From a checkpoint of a small self-supervised image encoder.
Model: 3.93M parameters, 48-pixel images, arch resnext, norm layernorm, activation gelu, depths [1, 1, 4, 1], widths [128, 224, 384, 672].
Training: normuon at rate 0.036, 13200 steps, batches of 512.
Data: trained on photos of arthropod specimens (BIOSCAN-5M), 48750 training examples, 138.6 epochs.
Rows from block 4, named by matrix and row number. Rows with one number belong to one channel. Each number is 500 + 25 x the weight over the matrix's rms, rounded and kept within 0 to 999. All counts start at 0. Numbers have three digits each.
# convs1: grouped (8 groups) 3x3 conv (model.blocks.4.convs.1.weight, 192x24x3x3), inputs within the group 12-23, a 3x3 kernel for each
# convs2: expand pointwise conv (model.blocks.4.convs.2.weight, 384x192x1x1, transposed), outputs 96-191
convs1.126:519501502482463548458496489483489533488465521495474514516494491488489497489517528501536471489474512494501513465533456594588573479561487484530463485515502512506470514459537520510527504516493520503509500491526501488519491509452470501502479464495497512514489514495512522505495489519499504510533495494494485485500524502500467547
convs1.127:499506523516481514489489487493516449526512494523554503486521504474506505503482503522525502484482488484504506525546538497478516484490454472511562502516435476524501469499470491572532505485500522515487466473492490474538494493515518467482503487510490505506498495493496508509493509500504472487509494495522490483507505530493521497
convs1.128:478478477488509492486487489472475515480532494513489516494509505521475510520513496452490489474507524516500474549541567440416471497508487527523514457471497516494488507483522508507499500542476518489517467476520476479490469448475513489518504517496509509513518496494490498492462502469501493518507495503482511523505494478499503543
convs1.129:514528538506488506492503504513532483506508487518520484491527493498483495501515497532512493484506494495514493455539478518538554510392469489531507506534534524445469540470531494472501479527495476509532500473495480480477518480467517531525496503497523501489492500498492492497494502515506511479505506485480483493492483543480494531
convs1.130:506501514497498505469507477505498490513504504512459499516500503491485513511504492476494546495476523486500528496515462531596415471466514514496475464482507482487493468472486527550504500517485505488478526492460514545482467482548489526520475483504511516503507503485513509498510466438492509495525514550481480518481542571488504429
convs1.131:469464474515489508507510494505473498492531502551486491505519508512498502488519512475502486517493475505460499554486517445463456423624470504501521488485478518547473503492459485541499516523500512491502481502501479512479490497516540450532509476551491487494496506491486526487531514534486502481496502513487517467521482489492473491
convs1.132:548471517503502474481491535482509501519503497493474513493503494495499503513500528485500473507541479472473509511411600472420543537626350516487507499464536487556447479471540497471476534528530495480521476537517486522479512540438488507469465473522483496506493511518488508499490502532503469517483507487527470506501520473487484533
convs1.133:500544474524478480461474485516500536497530509476453520506507503506489505499503518505498501488518496493486481516477487472456515487503508479510524471507455485477509481472510472518514491553524452474541535461503514496558508522474524463503494504494488504504494502502510485497487523529489496501490497543502528490484513473518478467
convs1.134:522557524493444491489467483525510502507454518533529509493496510513498511495490499528504538465508513484457526492487468478483484488517505503494500482517518522476449528470494483544477498530524467503485499504472515508480518539508497503487497498472502486488507500507493485504488498511499482471511476470519517495481490515483513465
convs1.135:492425489513488485497546546482517547486483530516490553513513501490486503481516473465520494474509506534522463551505519532484523515462513445546545424480529475480511488489483463488465502515533565458538505493491489511545496506537500462472550487488504511505504505499501506488501452464540490592489564590467511578545563448526446468
convs1.136:506486519507546466498514484507488493520501509494508496490500493520503509488494513555496541482494507501502540496607502505458513546513533474570492525500539495474478492503531491483458528510500529535487505456511520479484487477466495455483531535545499512504495497504502491494513481516484482500485531469493496491475503515531502496
convs1.137:424495514462558537517485457454482522508488494526473491506509513513502492501514480461469546520485499481526512572498467483473457427527554520514475479466524526488481507468500545460464532540591529466494451536490465495539478512498511492510501494468485492485486498501503508486516472508472496481500499499469512540526497489532465519
convs1.138:506493488513481491506487516502496492510487480492513517497491505503508493489501501524500460527474478513526502488513481579502425510529458435514496491501493428465517503471479507540471510562461521552512492554470517526451513478506472504529487491482497503507507504478511510504515501489496483507496484487500507461524490496494498558
convs1.139:484464524493484504495505496487512486506515514498496514486501497502511501488502487544468497482500505499496508526569535499515515500478501531529480503468514510432490512488503513505495547585554503521544501456489515536488513512497497480491508490523488493495498496498490495512515515559483499486517475502523484517482490490501460532
convs1.140:443505527443476561466485481538429485513445495469498478503507502494491489497521493477443529435490546523489506534565470555503433485480513452453491440526491497487478525549501485511478463497505513498531538481489486461518502497532472549546477478498503511499507475490507503511488481531473529484495506489532519512489455490467569531
convs1.141:530498475471459486502476504564508525495438523528515496498515490494508480489515517509491525515497485494512487475534482472512489479467491540460455502443476519484476511490505478493477462500464529522477540504526504501486535492561498525469506504543494502502506490495503503503499460444540510488511481514536478490490456551522545421
convs1.142:493519521491540500492498480490510526531458516492497492500487507507507495504495508456557507525499504508521516491488523492569526478444458496463477521555540477494495491508517474461481516493476489474467536547507507493480493523515504448522527513480496495504497526519496501491492514518511520489501499518493489498495496484515491467
convs1.143:507477496509506487484490522539504486523488519498522506510494527489518483506482508522521454487486555482480527504472477505457464503486483496479456489515481499541517495471501531540494504470510455473497497511486526530469495550524458469509521549474492489500490490509489509490488472518513484482503509465504511494480498525502483525
convs1.144:494543581490475498486459489542436505485457449551498524520530514520483505502469500451503553474456531510505496486495499504486511530470506474532530444535512451490478455493466521480489532489554509531487511451502494459494505545482511546485486499476511524530467515541485464495501533507456517473464485455571479535485481459516504473
convs1.145:525496463526505491491484553456486470481466484555522520587557585499475530517500461511495461512500463478486554482512507507494472481533456474494503475529531486512505518500513460479486453459433531516562463466500505508499528456513536476513528532531469502474513550505461517486520476479523512468496503481468486475491503510546474502
convs1.146:500520467479520529480451451493479489547507504482511487460521539529475458485497535500510440479500539482482542485476468519502515533474546470499467464524507492501493454441448483533507498511481485497487517535529509482504529541556464453480511509460507528500509490487530504500487487489475489502489516504495489502541502474517491473
convs1.147:494524477495538518466548482525514510512457516502493504470487491509513523518501472463501481473553494499500493486506488486503482497510491437571548482477529481462487529503526457456492505505473469476514480478519517504525498432530504522513486528518489494492530528522474496466569523499498458473481490510542514491485492498502481532
convs1.148:475491460507514543498507507517493504501526477501481489511527487513483496454526469571486454493513550510462496531503495505505517516472476473481554481493474550503463505477493503531479467515502492490537497523475463500511478506526510481549475470456521470492498509485512515539508492435515494509469492501460498504493500502498472493
convs1.149:481475500487525540503486515530481471529501443474500527485465506463547569486486507514515481534489499510475451488505488517512486478471525491485496514493475502489481513500441485512478476503520474485508452513530474517538475516473475496496497504465479512534485502494514516492516514565493478461494480473468528503513494476501506498
convs1.150:493521474497552470500484450486538481498498483470520502521459497526479512492486506512513459508510498475464411497493483505522504491518441502523478499486508508460530478474512451497545530500483477475469482539492547522472484528534504478519514502527480498506471494528510537532496496505481486538466526577472465481504519526557487477
convs1.151:475464461531503475527552473495453494486502504506527542510497484476486531496516503569454493466536478489507453467504524497505492471488475461471504544535475511527498497473527502548525440467500507471517495483498479549521444514489511507521544491560514511513487499516499488471529486492463499558525525493495504494481477514458525518
convs1.152:492488477477486464492495488542482488506506511508510491537522517484487502495482534514504481500515480485473464460497482480555503499506450462500482468450479463452521488505505497498502491547511467497442484486506495516561517478490477487498484495502496489496486466526494526527564511510494476536528573536501528512471482537520532561
convs1.153:500517480520558504492492530478472478531536519479495472471437548508495556516502501537475512519537498443457519532513539536478524499482502476466393500526478523494485485509508537466524549474554480483521516505486546534524475509474536529472548453511526544536512481508454482502466476478474504452495493582484493511505478494480481476
convs1.154:521557497562512520484517472488474475471516456479480441472504566534481557463506501495546531494478551549544512532502540559454517502503499548530519476522495510491482491490491550527529503527520559471489531501489439500507552525431531499476509526522528491486535459473500480480407502474523524534498498586506465478472521474438444475
convs1.155:536547494468526526532510459495513474500506474464490471492528552525505515461514477453475493508515483546438431539474494497495508455498473508534496493514503599529514516538479523474559480459474503556484499530555475495477527472467496456534596538517484478521496486498531518507517515479513444511516517612465456508431525485477482520
convs1.156:498446546512521485487511454524524530528488506469477491508469491499503510499499494467475498507505507485516498461500516497482512507539497502531470533491442548521507498516503489481527479491462434484511500502515513545492497555499485490463510501535496500497513516498528513518538509472456483530483533538524531493475500529471503522
convs1.157:511475473502512464497457509463518477479524520501494491526486482484449501457531495493501495512530472525500531507491504515504525504505502478482473476481507520461449488538503547486450504487487497517516519500496471488503449491483486479525550541462532478524531515486559500512460473473468482492518521569484486510467521500467483507
convs1.158:471558510518489519462510457569472527484468510518490486523527483534547502487480503449523516516457501528540538458520487535503501540465526536561559532485489475525525512497481522520508439493420512510484541467519549482530538498529535470492474557485499492467535479480508523483531514509505497501504540465527520515479490515531503480
convs1.159:516465445483540472451493418526470475525479465503492490520506508476470551521505518509484523443508470475498411517505505496462535516480504490475444540547488538485515525457529519480519510468545486490543538486490555469552421513495501529504527495493491492543452486530512492500508499592490465523506480524551507512488483457470501546
convs1.160:491505502470505466509552489507458473475486479533463520478496513514495498448519527487546542511472469581546452520487502505519501484483432489527478496477531495529559517496495519535520493508453512543484460505498444458478504463473506414501541571579510492475498505476515517467494496527536483508553514487467510510484497490480488528
convs1.161:500478525520470498520456505523513491481516508484494507520485487505516502500528509487477515497484487479482530531495484487485506502498493521425394491490510472502475521489446508483515545470491476515468547509504482485499495528493527508487466499546511546552463481512524483485529465481480507512463497502515475526531491493524501458
convs1.162:522472483510474446497532494496514491509514492512506481481476477450520505521487499535477500489471444517508507527515470509472509523501499466462454518473486529523506499462505520491457574506455523503476513515471506492509509516498503455509526503551498504541524474516540509496432469512478479505546534556512508471497509538485514499
convs1.163:490520489516510529470481468481504483466476502494472471531516522493499527528476521535522510532490505538489525532531547489456491539480486533505480524486494544510479469520480520502546507537489550471509521487512505507513463460485546507494524490497481483479507475502511488512458508508513513509523519541495514518486492487448494531
convs1.164:534544468471513505503507505493477473545481514478466531517527488503501497512506504554543548481482517504491457509500499459501530481455555539504457504525484572534454466481465508498553490483547540481487471503527513491543518420495476532536523535472441513508497488506483506529512498561511467543459493537503515539516471503512493541
convs1.165:516492501509528568490524475494498497523502485508463477533479477482522496490526505526505474483457530476510537505484514526513512484478496467536491448524590481477444532523509548527488509507531517506493496478469492502507508452486479502481456545483472518492497507477495497489490548471558524487467477497490517508530464473497463496
convs1.166:457469417516510543458534542469510502501487534501521478421488471539526515538528484515496506528472487460493574484511469508502492479505504524470471496521557469502447455515512530532507548521497494500497553459513536501502499481485470519496499498478493474499483488516492509511421509498546506471512511490504482520490512517556508498
convs1.167:470459486516508468519531439490520538510515486468503488504500490485482477461524514527512499487526483530500462471508485475488496465491510457501467512512494532533487440462532516495536516503498457508559529488541483526516492541512489524519447506561533474530494468527512512526514479471517452514521511486496481494482459522542529533
convs1.168:498538464510510486506474469501456465459426473496540541523495490491485472516496512490505519483503523519498477501473494479529525497547499504458469486528507490530470513517493482510493513503475488513499531482466478483532494503480526476478456516531493490516513490501491543551487479497505561504488441480502503510513480471496498466
convs1.169:477492511499480529497508512470387452496557504490576519500488516486521499488510506488511493491479484506505512505539483521549514525467440515515517489506558470444503510451474509511491525510496527518548463473508487525503531465494459488493486527527528562496478459495513504530538566544516466466518502494500484488509498472496499489
convs1.170:526523489493497486488492491496439543487478444504473457541497541542481441499462498546490484514484493527510480513485491507483497483546533480477511475511548503589500512483479486508490527494493508491522485510485524436503511501507486488484513475494490555547491533519532519509475469460473567584474533543497485504482511500503505496
convs1.171:478468514496495483537488513522529500488478468501519506470581500499489531500507505461536521470489524460475472526495476533534518504513502460464526472526582518501500527466502498459493471488496528543510557502514473464470575525487528447483486473491489506502520518526466512515492434476494529537544520502500497497519457509498527498
convs1.172:464475510482515524511500505445508458491515501584501524542524516494550528445464446528494498512492507484484489475513538502524538487494523512501480469505518469530520484506472482480505491489509490550526499513490507495506470501515467484488498516518505497491522541516507509494545516527524490501488506485488496494497490479493495494
convs1.173:548475503439480497494509492475440493518529515468432492515471469526521528534478499523500544477516491494488496476482459468485514506571512519474472483493516532504497497479497509486508484522505489479464542525538508560538483513492461528519495475506477469479498539516483477474501516509492455454525557524490491497483513488497474502
convs1.174:494512468523505489497500517524448503576480564477431476516558481538476552501496517504500491483519489516531506493480500466489504474490508467510462485484467523489488505478525479512494494498495531496511516480532531485490497487505493487516496476474470510480477536522462478479509483498472462476513484521492499476484536495474522479
convs1.175:526504498528509500492474480460419421512485516486537494510512456465498482502490524547497523504470475487509500493495494495510471526501489506493434485475494471526537493524506518538522490503470499476472481464485484586539465457496539490473500526532470477480505466476508495508505530520519467497496461478496491498513522481478478467
convs1.176:477493549482544545502524514517465441513509482533527472488490496486484559488505492500482492541487535526506509500542449502515484478489496484554511535553502480495506496498518485496499491485495544460506456473529508497513508490504494482480510489512529503471483502506519515510486571457483497501508499505512528530498540492474513529
convs1.177:488462468508522499506502492508486490502458468466496481503558509499530519484456487491466518508478483527523506531541507530492497524532483444505512464468497513489565511480481505501493505510500487573529482507485457506516519535506522474457496518505512507477487487470524470482480506497501497492521541536491484487505507495517517516
convs1.178:483480502491508518484516513484588515572462503548489491457488479526538495496498529485488520497507503513502491478489512482501532486481486549474459474556474463478501488555503508506543491505529508472492538497518498538482444513524495498476516478471485458516498463490497483497544511488434469484526544512467481497504508505500480506
convs1.179:509499495492491492499500518416451469525455446548565563513495470488487501464558495514511517491467504459481490517534484506504523454460501495495462495466465532489482501494494507525513467502526494497494547471477519537510488465518538496476517534519453480488486498498507479525534524495506541503474438469506504472488518492507462511
convs1.180:471513508486501486523505526511564500495505519472439472529531556493469489527507527461471510514417486549553524498521518514516483502493476480515567495511495475484478501503498480477472510509492514509538508517502469463477539522512478495469473502462545534519473502485486494491472460464523517525522480534512530571489517499486564513
convs1.181:516494505487527501483490484484474461479607490438417458491458469481508491489463521502477497500507514522496524513548493473456514494481517517481497517523472495539460501495493486465484528516511469482478509522467466453504446504467515569512490467488513484510499501515495505506563553522475427497535544555483510505510483498511533533
convs1.182:509537503503480467509473474471456463462460477502530525514474458488480494517517533528501496486510514509527478516496484508512535519494500503534498529532501482475504476485483494489521504526513505529504502460474524542555503527506498483520519493506527516525536525523495483513502506515518567533474457451501490491492508484506518520
convs1.183:496493507477478504509495490480538541452496531465513568547487516488521533496468497525482491525465509511509484482474505524499463495541474518512491503502480490499505487505498516510506517505479520504529456553538451479494501528504480489510463514505487454433487467434513519486484487503516485447507540514499522525486500449490504465
convs1.184:536475520461525492489512493445513534507430444526521461485481514505476499489544506509521471515507496495493504508504526510468481503468461486588517481499481508494485475497491492506483498495511472461534466469504520525502489489493463478478519497497536537508483509501526539498479508541518473507496471517489512485501521494490467480
convs1.185:508502507514516546502504482471481481462498516448456545545484456517503495495478514557446469529494461532528531474514487473511551503493497440505545474470532497479470537540470511540494495541521491468497510508459497499502468481514486481474533496499501478536504486507492481492449526525480453502503509494493508496490516478516507500
convs1.186:481493501490518493514496523461433449545440543563479537452519473484519510531498485486483512498527506489500496504480494484506520454528490513472505453488483452509495499512504539484531513501495530512509499498497500475486561480493497458493486501487497470521519519501485497466515501526465457505487488505503512507484487513469490549
convs1.187:517509488503513485493505485423552496436518571430549522475511459483520489498497511502491491487485509508490493496504502513483472467479468505470526522503483510509471507514498488541494521473485465498488481487503470501501471507500441532534455550503481521503534491505491429481505478505502502459536447502524480492515477501506514472
convs1.188:496521500557559516516508494521479472439468469468500454498517516506464483504497481486509471484537470543520514489462519497494506527462472501521435522510500478471517495516524503500511501496497510499509472475505474491475485481527474517473501520507493495527489464463501487524493488473508529550478439514500526466510530559509492492
convs1.189:503484494513507516509516530414451588437519543575504418514518497502485516465506499530485459507503483474476520504476503500463470481476473466505517537568517512513463493504521493527504505484469480491498493510504509508519472471516454434532485481498502482512483503502467502485526497466547468466510510476521507485480486565469473532
convs2.126:503493508483521496494467475461528531500470555502486496482519510500511525519484473501501487470472541539486536526498476531498500535518495515438496524455469472478498470439509504542489468516527489471473499490490472452520526475517504484487476496499508473521475498494556525495474485497494501461
convs2.127:480499476471491539456467509495465511515484509520485475485436529542503503512519494503512462469506486510509512526513547462423508561489467499475494424474484556491484526494504478485514455495524520495485477527515458470485525485537518481484492479510473472529516502451481464467530518486525495532
convs2.128:534520450494509480498517509481515505532514519480520478469442527539507484547470506514485459534483481520499537479456529480501509491482545461522481532552470502481488486510493546462495523493505538516460479486546472501571502471473497459472514469499521526498458481486553500518467508487487485479
convs2.129:495467485511486453523497541499539496477544537525489516488496504481492450479500521531515505500529496498477532463522490509496519512499462486532499561497541498506510464480506522473482483517467530477507481490504486460519469475495535527524466455471507469484495483531526518470447531520497486485
convs2.130:517481486504552508505516524508486473492456481487509510517504449489498460509494450547517473493511519505522495514501489512474494504537510523517511462549547515514514435491507530480475555571511475511512534476521473464499496514499496513497500481478539450507478503459473512515496482514434498499
convs2.131:454511437494498457522487476509532505525510460478464513494449563474507503486475493502479490474469474500482492519510514511484497534503494498535486505505530484447484541521485485424524525478547502464489532487484522483513512519497504504513494528482489480472495520504519565504496518497505498539
convs2.132:511520471510549501517535502464464508493493493503500513523503478552466499529497507514504490506515494492517523509484556513414484492548515522514478487511479481509516483506484457499493481531460474514454490460530504543492491552432467537442470501471483471477482471543494527459500506492458529495
convs2.133:513514480511484453490511470515511454524479489496481478482507470502479500463518546480462567534510493468502446495486476518480481521501466519530484494480509475526565517520507488504475513502514534490495552493448488512490502533513492489476497492490493499506501492534469494514515477497505485512
convs2.134:481539523498461467454475500504495499517499498498503509525497515474505544461471438545473516502506535515475465493524486471515508525459497526521486467489514495487509450451521508517475523519527485538508525525491495489457512540503540466493498475514502492490500535497425461483528518487507528522
convs2.135:515525514477507481479570482516512511472511485513545508516495499469538507523476501523513491502493431501514477506481543502492468490507507492537530502531489441542506497477509505479543520512521504464487477489528545490459508511508533486466517493479498521529511524462484492521531511487471524499
convs2.136:538507520500494494478506476499497514467492518505482509502503502527483492532455524480485479517513492492486532500505526516465530460473543496537481510500530500504478544537501503474499511461458479502473490496517491499539526468502515468487497536526519487498506481521516471462496528456571494490
convs2.137:517462473497524521502470493494501508559500506502486505512516496542466491515481517511480468483487493538514480466470506531527464475485484493541473463490466485468492512494465497540491499549489472480490500467496577530536505536482524467483577541531445459524496491542506486472529518508492472485
convs2.138:483500472499542531497505470447472470482498470492517499511523526520474515494516558539509492503477493497532461506471488520524463512529511487521498482507495481505511493508489464508496507525505517491469509519522542523467490522504553471492522504488488602498537513512510497480488521457474526512
convs2.139:535514510517544468471482499506484522507498482459483483507497500504513493572494524485526485458479508506460493485509541491501478558494482530515523436515504490482492500543496520567471512482540503478505506470523511534503475501537478462492493501517536524492478530453467491492537506453530494488
convs2.140:512543510504503504509443463477529494416552469463549496512515521530534425472475461468510503523555552485521474507497484536480491529516531516518486501506507513521504484509514509507492502475495488525518478494512491477544524459507487490518469445475510464475464506503507495523499494486544485477
convs2.141:538539486511481488480464490530530514510451501474511503523498516442539496463479466508520452498499507491475499573525470524536500506515492469497514524512505521500485518485509492492493480485543507530505475486518498502535480501499506499524475474513535504514519522512484473504476471478536492532
convs2.142:478497506529479517514509524530511516519505525470516511504537460495482494480478515518495506551508529508465503503526511486479516491464502518498479491476515462536474483440533545530515504479536500538466541456488480498515487494492467541498534469491510524477493489478535481552463506459488452486
convs2.143:432488476508518470535509522515486499523542497540567509458510489513453499476547543521500537537496466509488477501495482504450525493482540520489476510578474487474527508497472498450515486473491488499522509501471539483494509483523528501529443479488526511562484505461533490491517504511507505474
convs2.144:496457525489521439506475536490480520510506547466505499497505500471495493501537500480501491478494483513509534498543521548495479499504483490495508490471518492505480469437535499484454474538489525501519510519466473463492503491465480484526431520496496500514515521509505483501503494483483534501
convs2.145:541517513506478476534397567524482506490530470497524530495520489472492532540476485485479512543519487487468489488482491485513497513510498532513473520499497500494507473557499515500531511496489483518481483491508531526501493513523493504513518477534526479512469501514477545497485510460503483496
convs2.146:528504476500527496494503484470484505518531520506507503530496502504506487519557479489481516499520526508494453491504489499514510484584512502509460526484506495488467468501489505504510482488456501507539519505498494498505505495489499479517496498502525488500489533542504449442503508496507551509
convs2.147:491502492472473473521499486519484531520521464499495518493497519516481503461461483531483494527487493506466459535521536494485458475507512494502496520523515472506518508496520510505555490499516479523476490502536536486469498511523518530495513475510519516512472493513521513530490495523481481488
convs2.148:508535478500540471487533532510519527492497492460498509484517497456540463489481498481479493471463519503492540562504535517533465503482521505492505542482464493498485512492487486489552558491486493480489531468495524506485482473488495504544450512514526499535511543485503471495495513440512485502
convs2.149:509516488492494502533505546520482496484518459494458476462480558522499493458466493536508491508468459508484493510525509492505449510493485489463486563479470493516525539527513521548565514504499450556523476501499539494483489464540504519526515476498514499509492514521463527498522482492502523514
convs2.150:470515510503522454484479544528471475521528496477523485552497459496519505552501478467493481494471475503457534542525485548511484450518497544464464518499478499537467447516507458496492522483497468498470533460517520522491508519492530496480509464538454496523510499460484495486524528514486495486
convs2.151:491545510506496512529639454480481480520509483482601463508512483488517509517490510505480493499499423496469508523505479496511472474488524467547480536508510495564519500492466475513479483520489451548495496516496521475521496470482532519509484509615509472483481484499484500530514452497482500502
convs2.152:509517544461499529516466472519472499486488482540502485525516502487440472431510457496527517493476471491515510504456504471505471506478488488478503510509508521510512486499477468566515511483514541511499511499503553494484494486497589489489500546488467486447531485493477538490524529489469497508
convs2.153:481497527499501555481561500493486456492484517505506524491452511508508512474468514543423507477507480509526518562475507491530515480463468497480509521490521517461525494524490521492494496512517517508480530480482510492524478473500513512505481496501480482480456468485501496461515481497476489494
convs2.154:518484545499499476527556527467507484489490478467439475480462538527495494475507439523520466503494505484469546468505557538474476508527516454450554490512450512470504488507467493534478519486483485504518482489490487494523492481494482492475513570517485512485486481494526498489536517549454499545
convs2.155:501508524480462522483512459515449503491502487487499491482529515557469460497533497492548464515476450501519502497460512480490509494498470501491494518474474496476520498484483515526489514451467533476488475518519464499506488506522531473467478511488509478497507495533462472480524533552534480518
convs2.156:509509462543464461540504475524467529531495485472564524520522509481492505458453478476454509504549423480514504496519479512509542478469496519491501508497534477533464512484521479493495535515478501473500495465509517519536516525512505512508515499504520536518493512477481472525465499539525504513
convs2.157:479511483489481484498502476479512487477473468469467523519508514501495497546502585530476487517482506513530505511507513500497486464491522476512486513484491460493516467505497524504523488452512552524493510487503473509524511479529531494515491516497512493538443475501485503480494530434462500500
convs2.158:500496542503500513528484533492519510481494479499480487478497528495498490516482528463513508524495504509502513484542467491502485498512491515457488500483493524461504530508488526539504486515476504512495511481488480463500481487524511511530504450487506524483528500428501546476477499455513553512
convs2.159:479488551497495473490553501476511473513481487509473521527475537562507505490491472489573485499500553488484499536503484517507520498522494498463525476527501526525526505487486488563486531495508423482512508492513493497534496488485532493503501503543488516500479500495488483479518499554468503507
convs2.160:516470511513489525504449521460487497470521467512437513455491522524532473450479510483497507532473519509520524487503491520461487504481516496465518520490462489569534503500507502511502539458507551490504509511493474503512491505481534522508506523479503493499530478493489442495479513503531489516
convs2.161:489490537533533495530544514492532468507511575486523489460478510547451493496528520508565499487506517528517482523477523478531525489508495500511490523468540504478484512509489498518523469544509542487473495505479497515492508488462506482492517525544472531473468529529536545527500456479463553502
convs2.162:484526445515478496473569503489511506479496515512543497497519486463498480566506608522485498501537544479480462482510443502456484502507523511484505504512472504472504505551529502456503512491511534465498504493520526498516517513515474497486521521477519480501504516465540524514482510540491465477
convs2.163:503457520468499514526519488490497495496486506483489476469484522522500512491539557497543501503490541496498501504475528510467522489487522485532514476486492544549530521498490493530473489507485577471500488508507480491513460495476507488467509523467499508486519491533486480492504530486529488517
convs2.164:472503495516507492518423524516527490496503498465498518498481500499490475483489487508533477506483529475457534466502524510546519506521498509499489494453522510480523514518475494486499473522512437501501495473482513504502500477489506470498499533529509501494529483514500526519479508532450497523
convs2.165:509489471497487470566510556523490512501490505510509502522500501494520502501491487474508495517488516538524519512515498488487491492474514528492528529492509517535484499501520520484520492535489437510492522493509477486531483498506480506526526540521493451507492509461467543516475493497488497509
convs2.166:510517500489488491559595511455493509522510540477492500514528500459604466485542501502475515526516531518472484556511467532505532480445459542507502547497513440543500531492486503436486532516540532467492498483501474459497510532483526493509512451511491492518497501506462462508516498472486495542
convs2.167:508514522496523447494423544559528515514486497513490498506514532517526485505462466524499477493493522502523517491485525469502522507533473519516456474505544506467521499507497497522452469525485444496482488517481508486495489506509518476526516543556496501492473485468492470500474490460545506502
convs2.168:520502474541465471496509526449434458477492496545504466574493547521515515522494498475480544512497460484483478499512478497501508484514442528508486478517505478502477510499517496504520513497496504487444523557500498561461479526492525469506465474482567504467511473472525523539474478494492497501
convs2.169:492465517510441506469488467503489508529497464463530501556499523470517540523505496493529546456515519499444517518517468535542496516497502536491507463474484479537507495462533484491570488497478471502496539501509498519465473552481504475470514491541507514477526471465566521516507475490530525513
convs2.170:512448508493544499508519467436527539456444506518502533478495523495487509491506516483543508461497518488520517512465517498492517481530502490504464552516497471523482527489527484487503490491522501519481474475492532477512492543487487466522517529506498483488478502499481539480480493489503461550
convs2.171:514505547463505490510494489472513461480536491499467476475472459479484530554480462489481490524531493517518526536524483520490495518520533473506503535533473530545502476522514500490505568516498465468505448465487490466517494551513491535551483517530510471541508491503492477449460506467508484525
convs2.172:558484522472510493508512530539474490520530495523512510502514517491503508453512483505496497495482532512488491506494466536526484528472485486505520482485523443522490492515482522466501480516511522478471497492458521561500505483509487528506515526492531529507488520521481536491505504477494521505
convs2.173:485469487489530513504545460541538473466492512510489460489521523508490526525540530556516447526523476518493496495455485522495492470491481483509464504515499469467484488522479498506514468500507534499458436478492531375545506480510483550475490519480477489532509533531464560462524526520528515508
convs2.174:505507555492524481506507514536463471500512497484464495475516468496501510513493496517508519496513519531476503523480512472477525500490476515527490512484503464507519505506485492474491457528511504561496526533472453510504491532435493474534501511483518528474499488485480476535507520518543513500
convs2.175:483504531516468520523480476533499518542477506485511464505535521521458486471556483486514511459501514504480481528528520466513480547477478451487515477508460540476492524435500522545523527516497502515499522535526547540513562491557502514497534470555493542513499531494500498501542509483457475492
convs2.176:508480526453471505485472488494464512439480477518428492518492494543477498455479512517526498475487487490528527538494467501517465480476532541482513556496484507532504513517492543511563496473466499531543463495496522524496487553518498446512500504518467491506485474479495494504474491484503515504
convs2.177:503513485486510502516478495511520491522524464526481540549491518512468516516529527496540500535510480461500503498450500479508490494515502492504459508489457490497495503525527456520490477432481491503536493485510523481526514508453520525526500490505482502493492506492521499492516487481520491537
convs2.178:489538503417503462501495513502502472483491507494490492490497551487517505468488510494509521468517523505493497488507557485495509491478456497492495489471563536492536479491491526490544482505530456501500480499526507493508467477547498512520497481524502477513472526461498470502509550424498536506
convs2.179:501477525461477481505457505520474487524525465485535494501512472566494489468518509518508490483513466510561542527507475499459470489505521479473536527484520521497493529504450525514462485491486495504472568520503552563505510469482491501477473490522527503497527492484511558517538515464530477497
convs2.180:498479510465463512491549532496525562508465526463519510481481526503481506465497532463507479504513520524506519507513467491506523504528486479470495502465467483511480476491487502522523511494518536505529470522425451494494485472455475506521503493481491505553526506556496537520497499536480514481
convs2.181:541514500523475464564476549485512491528464536445495506526506495488528458464487539441508497534487513503437523489541525552483520520474487497533473468469508479532487517503529511499525456490479495451503546499487510534434572465474472541542484473541505519533511523468494475499466458494497490544
convs2.182:507532527516514525510485472496527507481523479563463518530500481495471524492479505491474493505494488506496509495484509489496486505476497471524497501513520463517502550508466541536503498497495517532483487504445528551483472492517535484467555522495503492486475520486516501493552517475493529496
convs2.183:541522505517524517501491505503533474515474506500485511484520511470485519531494533497544512486521473483441506521518515504522495512521481500492530539485439491500546472534514488521470492474500501521494511518540493510514480438507513480513526461505492455506459554469536513472509532469493517513
convs2.184:477513494503487487527493533476499519488480510512456477479493514509540508498491476528490485530542478498493495459525537520501542441496505487504501490491473506466456471530508529470517491474501507477509515549528493573499500490455503479494502493501526482503493487538526512531508481521492504486
convs2.185:499545512479455524498508473473512484461474497502500472515487490542504489491516545463546478472478526494486455538492463488510511502469508545497512485523534496525504526521452547526509527486473454501510485459494502526493460483505461492494484495513537469509494519491534519498518473504508474484
convs2.186:541530481479451511494511512481470461517509511506506487487521499480527511534541478503486481510494523470549491492512513497487476484484507484518495510513529510490528472502488504499512497510466479503504506513469495516512487452492478495496481484482487464491483493483487492550538516508545492514
convs2.187:497540482555465515518487494515502478471486460483486491490514467491487514502461510507486429484502507482519524495459459509489479462494527471485503499508497548480556499501479523498488488551490486492511532527512523510490488501524538499517485498457531522489478523495495437515452504476527478525
convs2.188:482497527491473461554481541507514510489506490512507532498501550492488477469480531529513501520487458504500463564512504486506527510506506486504497532530542506558482499503516475479555507442548498499458507508505503515485481489510517513525567473504460515470506483545491503487453502520522514521
convs2.189:495509485501504481497499476484477468474442503526504500501512494533542469519479528490499501514498541459463515443510490496458507509538483461493455504490483522474483512505540470483523503508526462473496461471469518497529518527503524522503475507481440459464440450502484466481510512537495509483